config.toml
num_classes = 2
mlp_ratio = 4
experts_per_token = 1
final_lr_fraction = 0.01
Rows from block 5 of a small sound classifier, named by matrix and row number. Rows with one number within an expert belong to one neuron, the router's apart. Each number is 128 + 24 x the weight over its row's rms, rounded and kept within 0 to 255. All counts start at 0. Numbers have three digits each. After the name is the row's rms in percent of the matrix's.
After each expert's rows are labels from the 100 clips, of 14976, where the router gives the expert most weight on average: "strongest on" is what is common among them. Only what is clearly more common there than usual is listed. The data: short read English sentences (LibriTTS-R).
# router: router (model.blocks.5.mlp.router.weight, 32x128, trained with AdamW), inputs 0-127
# up: expert up (model.blocks.5.mlp.up, 32x256x128), inputs 0-127
# down: expert down (model.blocks.5.mlp.down, 32x128x256, transposed), outputs 0-127

# expert 22
router.22 099:136146143131109104128136102165087091100108109143119092104090103192117098151100111150129116081128164171119154097145064122130103161121100107123146101154099147134135145112098138159143104169102142143109091111120105115105131091135102097108089126160143160116163098135103122158145130152137157127108098143136110104120131121108097135086137139112162129122151147106103134145148105101114099125166
up.2 054:100119117158145116130125137118158100153159148155061091167134171118128107110146125132101129123146087121127151137101134105148142128125110092161156131124098112149173137106110094126147164093120118136121115148184179098117111139148107130139128151132165130143092103124120133134110124122109119119136137167139135137127135101181177116187158097125138153107113098125173111164142129163121126168180
down.2 044:112121101121146139158147092109102098156148128119145129143126096122127110100097125117103146102149146126173111126112116150129151107103123088134138140149116141113134126136141126127115077106126185149126138111142131138156174117116107125126160096122091101146082119149167087133166115070106165103158144101100118181169123134106149110138121130192108128180134174142117156102140094138114116148164
up.3 043:097121102122105108148118146132138153134119102125171142106119161077160140142153070096122134119161144117135129093168133164129188140141132114079102105136128128172157151129078135111117120177107091128134111157128104115144082126170132098150115138165089120087107117060124131111134145151155128132171122135127131120134124146104139151140119130132107090095168128139126092112107128118146098150113
down.3 050:099145116148108148142121103125118137148137108136123104119145146084099112099104099168117126135116094122098104160085136116107082109116132140102112122110065129134141130115123126160141130104207140104123162142109137137107143138158115143152136102070119160139174116191152122137147152154149167113076116155137154158135114169118104121110144145107155122111133080122113109112093144135105121105103
up.4 041:107121108113109125148110140067145160108136139132125126197122122158140134158144129117123129147153125141131125134124140159117060131124157112141178133144144149086135098114135128109153146082142133182124145120132084142111108137118094158121169069133115129087129088119137126117118059137147116142196124124150108137165136111126136148157152173118120162121131100126137120140112172117111112104135
down.4 038:133154132122133159101104163126095136088122084148129158088103127123138129137103140129121118170145141118085117129150116116144137027126135151136131147136118082119103078108120108140130156135163150097099094103107105131096156145164124124120145153128141135154150072161121134158119131123131112088150099147148111115130117119141125113105135145159144127131156143103154129128096124171126120200093
up.5 085:092141204120148104126132101120159129179143142125129122111131125073135125114103130139081125123174094106122122109158164090149121126119152132113133126124087114106136144141091134107116122099140113103153083101122153145167144144118150123148124125081122114083173118090137123123132144143123124150148118147114133123125103138163163072100131134114070129114213128152156128143125120125143106122121
down.5 101:100172129124121115122114130117100117056074149139158106195100130067153132131151137103069140128107127114184109150095122152125104148119101114158135132141138111136128117114148117151148103149145112143154144100142127122130094142151120107122133140096184100109070129152123141105101161115122141121123124160108102112132127119147116087135135165137144135142152125190153116133161112154146116149120
up.6 041:159162149093143134166150111151098132129129161112100174147077127135150116129101164112139125113110152156096084140163161137146109091135157107152093151102108113138165146100123160128142137147145122121148121129105165148129146161114134102128167125095132088135109071148172113119141182130149137114149106151162132127155111163117151115087143122144120107167093105165132098129135095138152124128168
down.6 045:099132150111148138109127115104135115121154142143089103161095134102153167147119118105093133142110103127124129133159147164107119107124139145135161141127134135138110142110144111126152118154121157115103125123169126124146098129127150112079108153105103128149150193102131153085175171150165113131166072144114102140145105097102115078062121126128144146123108138139110142057122076148152129131124
strongest on: voice: male

# expert 17
router.17 096:130152122107139121119116127164110140144146123123162155104123148073144102124135132085078142153133098125156164117131164104184165116117124119145098121081153113132140092135139129141118148137096124077103162130143117129139129149117149171141148113083096163108128144122137151087113109126177065123104162134125138093145132106134143096112152164116105164094069120147131103111118106099124100121143
up.0 022:126144110129148075105126144093120109121153132139121182173128122134106146128130129137161171160148132107119144184105105147075091117095130142106150113159112144165094154130126163130112089138163131127147123144149107107145153140113098151128146131125142164193114122099115119124136111148092102113137084101144126153105140158107152122096145166140184146168119089136156156124095126143124097143134
down.0 022:137154115103136131125131149132143094100147157144138169097130114108158108148113138067099116138117142127074117132121133168146095115149146147120122146153190140141151140131107129152153112070098059085142141123106161126151120124124116120155136156153066146115135114168121121115134125127147134122115138128139119113136101072125120133125136088146165086111133101115144190102118150147121175109112
up.1 099:167163171113140130117154123163094134159126167136144127114150145127137087110166137164102131134134119126119165128138119086126181147119128131123124126112120126131167105104122115126146120184155078110086115148171087100155114121135130123100134097067114071110113145135110099105156089163142140077132130135167119140144157129080113115094144126106144092123114150106102137124132106103130139157118
down.1 097:119117162133110117141113126094153117097111120096113119118115087125138179139119129138192166139118156116123047127127121112153169115152135120134158111106142143125100123126093143113098126157146085120191123089129137155110168111143157132125104131152125124123098115139137148156118157151093103141131124110079110164154135154169127145154100090133127177132122072114134109151150133136086128138131
up.2 064:158102156109137112164158108125129191127134122124127118066101116110116154185137121149104102133122090107124114125129161099111122132120119166142139107170135135158144147105166126080138128076163132143107184125146119107145102127090148127088143134126120135110163128118143123163149133115081158175176121134131133148123186124112152117072176123145127139135115123109117125123131133112101122159123
down.2 067:130122132127112161111150131121103086106140170136128138167180128145156105119097132112095163116136131152091159095141085194121170094151138098178102122141121124103132096134114122144131131147099140116127099138144093142146159138154137133144116130124176150140107110124118146085123132150146107079093139079106119104107088107141121132170110171121151124113142127135151127154106098105147148081162
up.3 065:178139152118123152139149156106108121138128125104122124107149116167141146134129133181169122141139151114126112107094164088083145090131128183094119118133108121123137152146081109113129152126164176114126120138176144158134091104119122133140127128107158187115114114156121133103157122130131096138164147099124122100092100119122092096137098077116130114174130170103125176121102112120092137114154
down.3 053:091149135124178115113123116151165126134098107106116147079130108084130125143137120131118136108120121136156088115131114177140150158118124130147133140124143136139139117138182145193136118127128068098139135113105125139154116153145102045106160175123107116166106154072123100143130099144118095094105141177161124128126169140144147100112127130104127125116113129168137105159122128158117107123134
up.4 111:122156135128143145087126131134130147160127136146140120132107110148141141119113123118102140115170056125148139150126131107122154205120124145137115106088102111141150131138118149095149152105113156056106121130162165167124094132135103135153132137112142100116129147137127123111147124124129117173009138155106132117134133124145090149137116124124131109128127177162137154098129132128156122149128
down.4 110:115094120144151140146121156133136117136126135137129159105152159092163140107171124122155119145147154139169112147120122143112153177155135122087140148152089111135093121147071120125129083094120077071140118147128202093150124136130147102115144137149087182150172132137121142123144123155132131081077119130153132133128096117149153112110150092114099127146092132135141150123142147167122127125138
strongest on: voice: female

# expert 21
router.21 092:127170149139092103126119186132123121127171128109130091090088099106132121134109139060077132093147144106154141152102091149136090151105096128151116111134096110105144144129130104174096114153077109156101166078119094105134115111128109106151121156106116168147125120116109101149140106120134141111104125108111124087106132125127086148155127118127128136132129088107127135117130117109130124075171
up.6 033:120114132090140125113104120136140143153113130122105099135146108140119117070160112165188127123133118136137100128117113127117121151063112123125129132133105138148116104139095100137144134143168153102127126146111182140125155131141144126119108090101074092146183128145125079149167127141140119114113115150100139116140086136133123109162162163164121175165117070126136092122152175137116085151126
down.6 032:139128078111148123106099119110143118127170143090136134133111145090147125133115122113142116170167126092152154122167110138107142110152157180192100172095124081129117134118126122125148127165120129148126115137107089104120086124147158153151154127107049132081127139150134156113118101148098117112120126131151137129134157115129135117121136127168141123113101153118145190122107085131140140178106
up.7 098:144170114130145140155130110130150091151191102108118095157158125099128141157124112086070114137131151148129097118127081081179101148086070127117128100103146113118139131169122146103132141148132160166106151140135185108135109123129147124130126113090147162141151135119149117106137116072157122155122119139127124146130068132136133143142156116128135119088148131110127098132142141161135143082144
down.7 092:130116139139138121125138124136166145109092145128111147098088105147096102138110150153162134136114167115114139143116165149148099110117184102163119114176122168155127157126135156139105139112087173093145110089140083141120130140106118094126140149149155117101123127174115124168123151174129114089093109136132127126116113141122144132103081183095138123157075124151136083135132090123154143165125
up.8 137:143079118167135136129111120134119144135133118105136119137155112124106166147108116148145112110115145138123114161129170165111000167090113127109150150115115151121140140149106097177134154180110110150131134116117109127142163132106123098139126164142163099121109139133121123092110112162133146092111134124128114146121141125127162127128112098119161114157119149131103133106101117084139152102147
down.8 128:112144116142139111118151154114130125058112136120120143167109167096087113103155131158153105154118094111151110113134145105133156116129123150132116114130134138157173112122150111139133134144184113057149105153127117105141121096137128132121139084142178140153117096148116141118116096159101123173102082151159138156122142118137147145106154150098118182075136099097125120135129135123076114132094
up.9 040:084111111133149078121163085093100143130136116164098124075110131126129127132112137152130126147121112142108157107134156097130114123120131142092164136100147130134119123156125169149100139118165145144134129158065160138144152151143098114121110141138130152167128140135153121140103108198105123126134124172100100102123067133136167164163094123129117134170124165126140085115152089135133125169113
down.9 038:144109083109123162147107132154118127119126167156143102179106147119132095117148147113104138118093131129149147169120130103138099122111119137108123113116145101153127138142095093104132132163147065136167082118148130174112129116141135103137109152110064130107129094123154116081120137145124152128181161124132115123113090104143158103119166142178167138124128131139128188127118112137085136171152
up.10 075:202124146140142119135095137133095108160127169125162155101139123139114090155130123100138145135136153119147142109140125134128129149125149107061132128100182091132101090145064139077093143140135165105110118125114140115132085117113152094121140124176154114119136121114133134117133118163134100133093133192101113118132158177124116155098165133136113143138119117147111145124135084129105110163145
down.10 062:092104126104135130124133129092172141107099080125119139182128126142128185140090149120118108137115146090122114169111157129113156095132113135192159109128100155112142162134126119147134136105118094168135128142090091131131204146128121118149167121094121137145109173114108145127096105101100102090102112097151128124126158102127125122159137133101151127074140144100162150128128146119163130123135
strongest on: voice: male

# expert 15
router.15 090:111128130147115088129151107177103104114114146148161115106127124174151098165146102114067133108104130144136111140144092117137122142144148115110166126141100142140120120103090087094169109140112134139077096104081145129094095142138080100100105098121145112141101102161119124149130167166149131106098117130110127130147087125117135137102140155123132086146139088163119082113137148114150105153168
up.2 031:114130126112122125123141088076147110131139168142162128121124112135097155118142114096136154073155156123110116157192178145139131126133180093135102126112115137145093161137128179125120095107170126180155139093128108112116135103101165105157175098122122174109149120122137105151081101086137147131131120139188115134109141166122145121117118138118127157112114108113109136098125105157132117137129
down.2 033:114090105131129144135142131133157119149160126133140095182126158087147114180140132130118132116128111171115147108110113112079106064098151156097118129148126097154101123102123153153115127120142090099164103142127140112115128120168114169108090105138060152122087162109103112149140141127149128101072137115107079108138156146120139109118113128149108143151118112119134165108127130168094094123116
up.3 031:111108161119081155177162109155168115112093156088105129117140157166111129107117120114095149146129140118128146124093141158166104096138155144145175105125111132179121112116134102139150121102134121117157136125120159118140145132124157130144134130147055106139180155145127121103135091131157117130160189179117172129148143117137145149147096134136115138156123119125155140119114062132144117152137
down.3 033:092176101109150103104105123119122124099160131146138158076123127109126123091129063111085105138154102133134156183107115144086110116136107123156121123084168131139109108132154085131148133131112128097144131131117108133139079150151141092137105186189128134135105133141130143131108134121150144164118147101090130133159174165121089156137096146137136101089124101118148117149141135110122110147124
up.4 073:148156116124118112159141140117147108119132134124153120179133103113099176152114141107116124111097147146104126134115143171114109053099115135155153110135125143137107130147138143148143136062128187192101132154102109139120153123134097111158117108101141134168115103145138114135097156049115146143170120123128143131132174100126117129098117109137121120138113093080115133141131164100110154112122
down.4 067:125121113112137139120127098144153147157130138129151127126123134130151078115114123138139128128150159138115118162154097075077151100119115145199127150116136101135122111129079145089130104119155090165115132145116151144114113132071126087129121150128180111122118137118116105126109118143126120116162145116141122122125053160126125122160158174175149132159164177111131181128121118180124130148123
up.5 141:129086110141130144125124124114130125116110113140142157201145115123136136116113127135141147119128089114120150101152111137131160081120118115099153130135149078120118124122114126074134102120175160135116140150113102103092092121134112114136122117141052114131088135117129089124112155151147146138217122107125125127124065139115116150120132164141141145161163155149138146109144108127087119186130
down.5 168:124134150140133119089132129135147109151109151148136130133113130130138116137150118125124142138155048131141101128129086137125171136141150187205118115153106165130121136104148138086125116172130173088105112127124107095118217125116134134129134158126186109112079126119146121116167134080111127085153123099123120114145141117137118131148121107144126110141114130137120120130123144177118140087120
up.6 192:053144135177131108113104118116108123144145134133145130136127151104091128128148147114078115111149111113151135151104182125107130205130125144121135113132113161138129136115170126071108153102145089091160084140117152130095119124125127157109125099138129112112096137177110127130122138129123119140193126160101136123146166114119112169130136101135114096141088177127109138151162159117142126144110
down.6 152:117149119126147160108143159129152137100143133145080118082117107127089157124133146148115151119105221169128110089157061139108168083114119109124115117132122164135116139110161135154120130147121158084165128139166103127116143115119109131115129153118144088103161127118122160115116111154123134137113102123135106149143148120126104144105098166084159173142157097126108105140120099103110135146157
strongest on: voice: female

# expert 25
router.25 091:136152149126128089108140122146111104107157113165089074110128080151107110145086127127097106087140163137110188131106090120134131137080120104161145084148111126140139128109076101118124111148097134158152113102131150112126121116159120133111063140155147172129141109111116121121132083108146154144098087116143116089120171113105093107112118122102152122152129159111109111135112131115102091127140
up.0 114:137123164148114126107136139102118165123136111135116149118126109112106166148153099113089168150089124088125167135102129110113099118122125126089170154123141135132146110139150154084155150138125090126165123100127141120137133095124107158111137149117130136155173139122123119149159138101128124144000125124106167122159146153133111130146104127144082132114141126119130149126146076146162137136103
down.0 113:161131126127151091123150135135122131108153201133154150088139162119113141099103161100151138142117083127113143148089104142119150115081118111151117105121129126118143126137116135112178137115114255108105115109131103107144151119136096092124169129136143115131128160130099135133113103148144118145103134153134120125124111112119137133115152129106135122096151151145115108153113174097114116123141
up.1 036:084083153117135096145093124130113129176121183166105119111119094119136131137109068109176097118129151100138113118136102130133139104125159133118120108139118119113158141148160138136129098148108097148114111114128112119165152093148088140154138144111064130133159094070136129138157135137131147077138158146117127142137149156124107118159105115115139138125075135110090151117173131076115126114156
down.1 039:148146113120156156105152081094103135135140174077093101123127139120105138093163154119137152127130103088141119115077147122122151119123097116129104114160147136155100136160097119136134148078140182154126117136128109117110143151128129122103169084124158116172119145118153114112107162060124112155163128113135118131128174145149134112136167123123119133137098175088114111122116158158093141153157
up.2 039:178117151074152130103146124133119131087080087101102180152145122148137100142107114107145157117113121100145071136110118114120124132146116177144167125145132140138098167162139140120144136155149117144129113149126134126130141140136110119153153086134135099150120177124130144145112111085067109107157125155093168112119099160130143186126094146161134115114112146110098109131126169149128090144113
down.2 040:105146161159101118108126149129136106103117126098185147137130136123130096156121125146117131114143126126164176122112103106084077115133121127138128146151143186129121104063155121113138104120138144160144131107114089151103164155131109116137144139146182152106133147148150158125058118147115106139110128172125104126129138157142154140081095107149113160123171088076139125149124132120095134104132
up.3 036:107089137148088142151157135114135157132086100119149120136124132165129142137132154132126151170199137068146143112137117114142095155140118146137130132122143123105150130149185143158140111116150144134130125119102146111117137148070087142134153150094116110134141089153141135132207156143132157132138142094159092131129097124162138099098135165153132112129125113157116126140170161176150096132120
down.3 038:114160142143155123135134122137144120130134151147140119124113170146080155177126110108141141136107098117119150153131123127184109132123150126103125122140115140095092142106126135080135133152106137155125190114110068117148105112179091134156149108109163151138090084116131091135134151112086128108129131155118089144128105202151114113126104107111152121134171081130143086118121146124110139152090
up.4 196:123140120152130114158111117121148124121212099128118144109121091154134124153113139111130159129126144134117184129122082149135096142069133106179162125163143111108155140118138158152151121113104191111124138085107154132122116126129104107117106121114078176149090112117123122117148144115125111170183115117132134081158119126127130200137103136120122136138092095111137117119111104137114133121113
down.4 174:177128110104119142082140074135114133136055136114130131154134114107126135131154121094150131142130158134154142126089142118154110070135117154126113147111094127131115085097100103144088135098104146163135127132112130122154096120125150143101128144117209134096145148148110141153150125138109127151177138170122121140082185143118145126122129127091124110134129129151078175139126120141140121162109
strongest on: voice: female

# expert 28
router.28 108:162090159139128119144119129158147081109096120158117097107139106181168144142115122106156080116169121130131177134157085099135116180134101121101164111111128127145136133168087122094114131146165151102118106129082138139131137154110121105121116099146163145113114162119120142132141137165136153104110114104138111103117117156120135138127152194110127163125141155148184089106091117122120138141148
up.2 069:085090109119133136137139118074174129115192123147128130075137161122136133117121106144135153129143154110169096155111128123162120077125136086108137161092143139131137141169086125124127141105103096158100138137122140132119147163145141133133110105144111148146175128185095109094130142122097123108107147120159149084124104161134130191109106116152113117101118120149170143132136116078128120142130
down.2 069:155103142168152135146112120149117118119075147098125145116112161110079145153154133133148142142144137164115143154122086145139158183150125190164156108147142120130148103098163103154123120129130150146122137112134140100143110088041128125120134129162109099135051134095149139124122089131095121086138135128113125149109099114134118123129142143107125135077126090113119132114141130159095126129125
up.3 028:148122121092147131090150116088118125168129180116126125143065136158127128133127120133129127121117097069097158085115098159073128127146129140158140111112180147115156144142163120130166150138111125165145119084177116111167098150171119170113140153128101145145128119123129147154138124117115088125105123116137117149120166090117118113133169083105148124093135133130109109119116167089137151137158
down.3 027:147143137110139161126112131115116134102131108134166129180122119094126135109130116165093145121155080141143141141099105093112103153136119152114103149146053109120109137084119189085102117149110119154141120169110108067111118128163160134105142155123132120128153161162108102159161117149144150134115156097109156167127115137157148136139098156120130107101105069133119127154111140168125144142123
up.4 031:053086086137144118139135131178117139151142132137101132158123158103114140152144114111140120170127103121082118148110116106131111099149166121086144156150128141142130111104179130123128102079153108182123133132148146133110129161144138107113145132157080153110156135110097100123146102098117130154130134105089168178137096129185132151124115124160121108098137080145131136108132097136146150127123
down.4 029:119143135120168160145095106097119141109100126112053130126121124081124110158117164150148106134134131113138155119108136172074120112136143095096139090115119111135127081131118114129117137126106127088098163145082104155108154138144083133121134167112175139154102135139193107119155120155108123132153108135155108133149178138115162118119106117141094151154116132166158146112108119173123128103123
up.5 041:136140091112162146146151130148142127143131121154136118135174129093122131060151109114158192129168085085153074148148116141147170136117119103050164124136139139113145097122097131079111125131108171171107152152149167113105094091120151124102112117113113114152118116135127106122143165151096133118133143128141104134126124120116146129104122134143132132142130147104140180136176103118125126143117
down.5 046:172106101103149099100120142121138102109128123121128145124113117135137093153128122106133112139126042162092129113130143074119094097146112179164149151115146114121139150111129137109154127087151141092133136133156140104138207134133127122144132158158163101141143122110139148130127121168101119082122137126156133115138052144118133105140138125135124134109125157158144152149099179146118113107168
up.6 030:118139113119130110123100154140096104157116138137159129081160106120075171124142113116116115144126138145117097138131154137117153148123124142117131151122080132102122110125132111100163128130135113150101126112106094136190129109120124101105140093104144130161164158119136121115092138153096141140223148149075161105124104116143152124112110176174108179116105151094140140136136168097118110114128
down.6 032:132137134134118168130113101129142135153132144124141156184125095159125126138119149125135094097129165116132140146123121121168134134132123152089125126122146117135121152154108134127095119133156068079124116091135184145102091084143073113140143139079118161089099127132106127166126151107168142119150135110162159159079144099095120121121148075136140162097147150138139123153112162152082142128150
strongest on: voice: female

# expert 14
router.14 097:154114154122164112158114103159112086135125120149118107110146124166116074173089156138158114094155147158112132134148085069139091162114142126095158132147122135107120138122087145119140145161124155128116110130139153131110123150148130097146110119160170107142145159144121112179161125149132132135111109125134131058111136153092150131130117161105174138112129188169136102107139098138135121138136
up.10 045:134141122124141132169112132122138146097130175159123157100138139114179124169129125133146143131083129131145118144103150157118085114164151116156154127141180101091127168156143163093085131118156138148114114122113119094140114121126086080122129118127156129093079192125124123096123131157125124140115145138143123109173079104121126095118112130140150101128105051088121147113139139138113141113116
down.10 047:161114145142129098115123107122130115161107107098136114126127119138110142121107111105130161153160059150133084113153104098169111146119115165124120146131084096150118127126125080124148114127112207110109138116147173149118100116147128151152121139117110132172131141122108110106134160136159154087148134138132162127135022128145118153107123184122132140138110135146125150143118127118107098121136
up.11 059:102127082178144103110130128128088163096114158085109131057141108190128116122099139128172131147146135135130112147144109139132196163127131107086099115149125148142106131092124136126116120122132105140146112069127155115111146134100128157138111147124140148125079114117160113155165115164130141157153134144126142111133141131100077154084164161163154122155094141132135128147122147151131127119135
down.11 072:115125109123140151125098128125149124108112146106098150154127110097143120156159133117099115126108081145162124130144134090169073174087127137132124142142130121125140104109034094123158111144092090132103122167122112112154101115124156137130108093098156159137084115120119120101121132163138153127138168119119170117146145092112154118112115125103116121169127086136105120092135143160154140180145
up.12 047:151103096127122122113093105135184153172115098140116100189115148097134115072097125107176112151113073102123145097115129143120151152128105161137169119102108167138128134162129141188126117099129178143124125100123131139127139096119130122102128109139150141138142114125113120125142153116177161063110133154149162126126131134115125139151137143139118128129151102135073167154113143119127156139166
down.12 055:114130127114151100136141162112102120116130149154122145114139145163104112186115157140144117123100079150131118101103100159085077170152135200126095146101111123143117105101066157122112109138127135199145115082111113123120170142130120136094126107158139125133126118124114108129125117163118170152130115127113143131133137147120110117108166103126134148131157099102115070108168102123133128116161
up.13 099:157136114119126111112130100120124157123085161140120109158100159153136092102151157138088127150141127138130147141114118146110198113162112147136137107160145110112139117154104150093136137095138131091160048122121113116086099137123129086122120127137126091141166147100149125109141143077151128071144097135126119093128132120123134098144141137147129133102090215112121146113121116108128134096124
down.13 109:140104123127136137131115142129156111146137131131139154071134094134152181136120132124165148135142152138125103126147156105156040136152155107037133146162115141140119138147113107142125105150148136177098122112122112125138098106127124143126122107151117144150159139098115086156111114164117138134114163103168146159141067138121111116130095164153093122106151141142119117127106128081150098117137
up.14 046:118103102114115140143137112152157114145097132147144110154117146096134094128122110083106125111173146119106111132167165153081114114153107108122153168080193115118131115125135138083144089157149099102134124128137078132164109118149098139134120095084114157156126114142129146105093148104150157106079175093149132161134145133099114151102161079155134157148132127145153138136112111117129131099119
down.14 036:137138174139127121114128119115131125104102136089140138138095084139083128174175110116196117129101139121077101120144117134130133133136107106130111076157123139129140104122102130080102080125136131112106124117150139152128139123102130101125099101160174151170085140070131108113169127146121184118134094147131120116148163183129112117160144115136113127149180143120099127131131151142132144122105
strongest on: voice: female

# expert 19
router.19 105:126149171139115121105139101151114106085107099106128131104141093174090105132078124126132118062159117159092164121153073114146105147088094115106144094171133144110147177094101091116129113136146148151129123105150114077115147108103147137114116155120131145091183177130130124139147107127111124145112075115103114128119164105124110126123131155107143122138132141144125118114132154086117133120116
up.2 069:148125144104110094077083126124138141135080107111119113123133122133124147173110150132141120128121117189130163103182119136090137066133146160137143135088124182157117126137093102127095145100115180164128135125117142149149144144112100141136100132121161057127104123135138117111139125110137124138128167119176127111152126109152148097121170135109158137121132166155112113155126104145123096170143
down.2 079:105116141158103126156168133135119136148171107111110151174139139096091148067144108138120140095174177109110118129110141100176078157109110103138173117126104095131119092159123160160123144120075139139111091127144089156132107125108117078128128138143100185121175131101143140144151135123122142137112129117121134124136092115103130107126103129103099150143104087137136136129133171142133113126169
up.3 031:167110136100122149160093145101133118163137116125130146133141147111124140129124139085164108142113101134150129153109126094115117145156124148103121138114178158154090163103138185141148107082174140104189106131151144194142128109160117157135091132127107118116125113145112105123120158138128130121155129117127162133181081121133117101145105141148106110162137119122138144135202149118090150146147
down.3 029:129177193148146134134140146155151142133130169173138091092115111166094172140120143158100145083131129115160102094077144137145100120136111135164122132114122144114117153123101093116165134125120149168090144105143113121135122150112104134140156122129105108149186142113136133164124129127136145122146150090096108111088150105104144160155110141184142117127142100154139123127117146140116087097085
up.4 162:133108108136130142148142123142113137155135147169132143093139127099130109128110119159138125099101154126150150159133142093168167112147087062121134148149140120125129136143197108097143136129083140145109149113103132108108076125089109119117087130134111148121212105138137109132201141151125118095105122153087120146121113139126173120152140120150127095128135139092131121094140155114165128125118
down.4 170:121133144155148108135126135092134123128150109073147131132121140154111166156104144097094115181160144149095096085139110154095128146133142184118137105091148127112126111124096143164114095113141081168145117185157134132129190134138148135119164115153148138138068153102135140126084107111083133126111113098145118090127146141130123142114103106139143130136121100169105166131118161155113110113129
up.5 129:110109135146123137170132117154152115114119083140127126121111115128124178129128105097113099132109088122103127160109188129050126117109128123166148122166144117113117151152160139135117132132103222106128168154116133156152144134123111106119110128144139112122132127152140125095141137105101143039191132114107148116151129131132130134107127108115124144101117141143124108117158133100147144081136
down.5 121:110169126098138109146134158137122109094124164117125133175102108145120100106129100130160133118127109126086101083163091124123163137122125137153143134122126116138158110111237138145135097139152108148146134120123144134112116126116094145136117142107073156148177117108112077131124142153141146144090127142158099112121123116118124145127094101161127118172144119124114113122094112176101128183124
up.6 030:103143105143098169093125160110129124113149150124091108107140157126096180160160125113138136151135079134134164119170148143119104132153138178169128124143151096147075149135131146151149156081135158140132142122114137136138154126126131130115147116118058107112099143107122160090166146100140115108114146147140135097126143156128145139106172120097114153118096141111127089125078119090110124181126
down.6 026:132157111140151128074153120146153108131099093127156110137121134155115155125118114119128124109083129121182164112109187112132117099163191101111095175091095153123135084110119148101113108087143122114142165119086111140116085132130113135118139107123157109127141093137136083139118112136140132152139093101105144099128153089122111145126141089183144130136140106126123108172113145089125150114103
strongest on: voice: male