A small sound classifier, trained from scratch.
Training: soap at rate 0.0042, 21400 steps, held-out accuracy 97%.
Data: trained on short read English sentences (LibriTTS-R), 26041 training examples, 105.2 epochs.
Rows from block 2 of a small sound classifier, named by matrix and row number. Rows with one number belong to one neuron. Each number is 500 + 50 x the weight over its row's rms, rounded and kept within 0 to 999. All counts start at 0. Numbers have three digits each.
Before each neuron's rows are labels from the 100 clips, of 14976, where the neuron reaches its highest value: "loudest band" is the band of the loudest frequency at the time of the peak; "top examples" is what is common among them. Only what is clearly more common there than usual is listed. The data: short read English sentences (LibriTTS-R). In brackets: how many of the 100.
# fc1: MLP up (model.blocks.2.mlp.fc1.weight, 512x128), inputs 0-127
# fc2: MLP down (model.blocks.2.mlp.fc2.weight, 128x512, transposed), outputs 0-127

loudest band: 250 to 500 Hz (29)
top examples: voice: female (98)
fc1.273:523537546504502393420513489517481551488487544533384477541482477512507454518469610486529492467531542593509444468535512597463565523458421516528469372481509495505523445548379533512459498530544489455509563572515537471475405515453479452569548542459505560503558552489589397535558543551523529520403409488545549507513556578510501475623597432605500473499513495460600479553474509520492478447479
fc2.273:513457475486433521447518489494509504441543549533566493457483562523455570587494504392487486541430532534413554486546469483501406506578588450495531461525530466456500552516622482554523513511455447494507602471551479436577514475621560492493520519612373486532433470489530461424572458410547485559495476444482477432472457411510469386594560546516488452537473545578484488552493522567479486464481

loudest band: 4000 to 8000 Hz (35)
top examples: voice: female (85)
fc1.431:470520492473466526460477474488445553500527521516531446446496541513434403530544548489518526500512492455501419426530469548490507549411495425529495348551484569503415457458596388443521382589539546468456445565483536614456551428467507462488543539378521419422485554475512584484447505454409532545490530496567459480505464557476484579485491489477516486537517458548491503479535432619459512464562
fc2.431:528594521475401474511630560594530405444457615584545398544505519482447466513445567474512466515520551468561517572538508526526474474525570571500517541591455396555498554413422533499521496526498539484561450490468527457466512569522400443496485529515512490585614514486510508524460397552474526540586512467432506546478527548461513465521480473444483390512516464541490561506467490506589462522448

loudest band: 500 to 1000 Hz (43)
top examples: voice: female (84)
fc1.255:516561527385558460574541486485506492496504499556505564585479495435576464575559344608511539491485529464502485517517490477421571522569475598443488444505452486452544360539464405514572611529513491478491506474496521434495490544425571490463583494484538488524505474510420537499485512543532595553414394524552542556509492546523531464476555514406471461458456458461545497530518443466526541499572
fc2.255:428489524609491524404549461426440572511512445419541507519616492484485575559592562489494452478524449541455572477393425501507379535475464498527449431491538522481444548400463621480583463490511485494456455563546458426560486531492481560492494552487412499529514570535557471519536520471558529467450581467507407529463492478481389511529467500503516505496494564553510548462536513504577609547487

loudest band: 2000 to 4000 Hz (60)
top examples: voice: female (88)
fc1.31:541475447470416485547535466502522484439538351479540590500498533553514578556459464541504558535568505490465472528559484582418467501420521477544528475572407539539561422581573551509499474532458451509449553409546540509477479401411601488617536588501494446542512442518467532544553532476551482532479485500585510372500515543485478484476493493448540409490550484461516537496454549463414514505586
fc2.31:446479493465518556453481453462482477543506598496441455514474432470484561465594536421485428581469496561556527449434546461509517544627471462523492433413584465444519506541475518455465509484481543390392563559426469425513499543453507560500552484418495513548536528546470488492470481473586562548401543425504497496577514532407471504452416536549500512471617551484474527465415424502596514514530

loudest band: 4000 to 8000 Hz (30)
top examples: voice: male (92)
fc1.35:550495401487524554463531443559425523500455423418491505599500509494557531497465467473547588516391455520561459487506494454498569473583534493408459447527526508465551447594568533407410446486472415593512500475497446476451459494430519426461451502576538490462480441524465518574506471459505472491449424425581530427467500549536466596622564515527417527465538477510493489409451474495577540490512
fc2.35:419545499528422508554565547518552483460468533479558486549458538573549521557586356453481485606497517516522514533523504445510557567522476456531591522451502488615450543425417563589495512536485580523454486487519441466492462522493602494537536503471508506429613454603565516574484465527461463373594463481543571527462448480527498524445466452468503443440480487506525498527454464530390542524462

loudest band: 250 to 500 Hz (37)
top examples: voice: male (87)
fc1.324:511537538529551603395443445494485479422460476469525527480539440446430492474527589544523529506497441417503459546541479493487455514464509436486511482501417473543491470413578481517469460451488529493544521539496526527563459462559610394559617335545507482531551471508639502610491578553540583586499446478482532541514476559477451484511538495510522478502584480401528485523477547438517449489531
fc2.324:534487481483449596504447466614451545316421539591504435466525501567567449528441544511509462509486525428436511423434559530530529472400491536572515537396473569485455526399467592503497494555546490552477522618435507480508500481520528531474413512479491510562524451474508487518505502472575442425537519460571477467459539470537535456407520484484531505531564561576527507485441547541440420514502

loudest band: 4000 to 8000 Hz (75)
top examples: voice: male (95)
fc1.383:499511443495476487438499506460351497511459485415484453410560546429450530516567558494586544434487423428536497514445468497489519486508509490450472625372510503557500523504502458561526557510561512464504544562513489470491547595450548530556473522465462457470512579579591506439426481496449428578411444493683486576498467461526566487451514471558484490486482454511451507516511447467480453554538
fc2.383:504467441441588503575512521530521496519536491519456565523548494600534554473414501630467513488534455550489446493521507467459520418549487566530525532478567598340551471533447532516499468463466505519485402477573557473529500502489361459483612436466480500475523422419547572542489526505581471482517495573455489567498525479552551511510423535463474558505494550446409398488555505537570458458441

loudest band: 500 to 1000 Hz (27)
top examples: voice: male (99)
fc1.243:495574546450538433525512538511462520479467488474547551529563543534462469507522448530538597553495564503543505560472457415579500461418571360546401514520462445493537494414394420421430516484446569415421507487531475490467515493442454535472508505596478430402474480474488580531449531517429531583477435537489470540591494431447506484440456551405532543533508435459471548483430533439451521478497
fc2.243:471526496436492523456486524451444487445517552466481499482449415468476498508506473456434578503479505530502527505502474541510461469512451512465526420449521393498422488462553569540505512467493482613451447526494519479551504567447565515534495444571656547650477547623516514588420499505463541547461536424532525516460431508460596586418528537566443486489481426609492408520460557487581466469504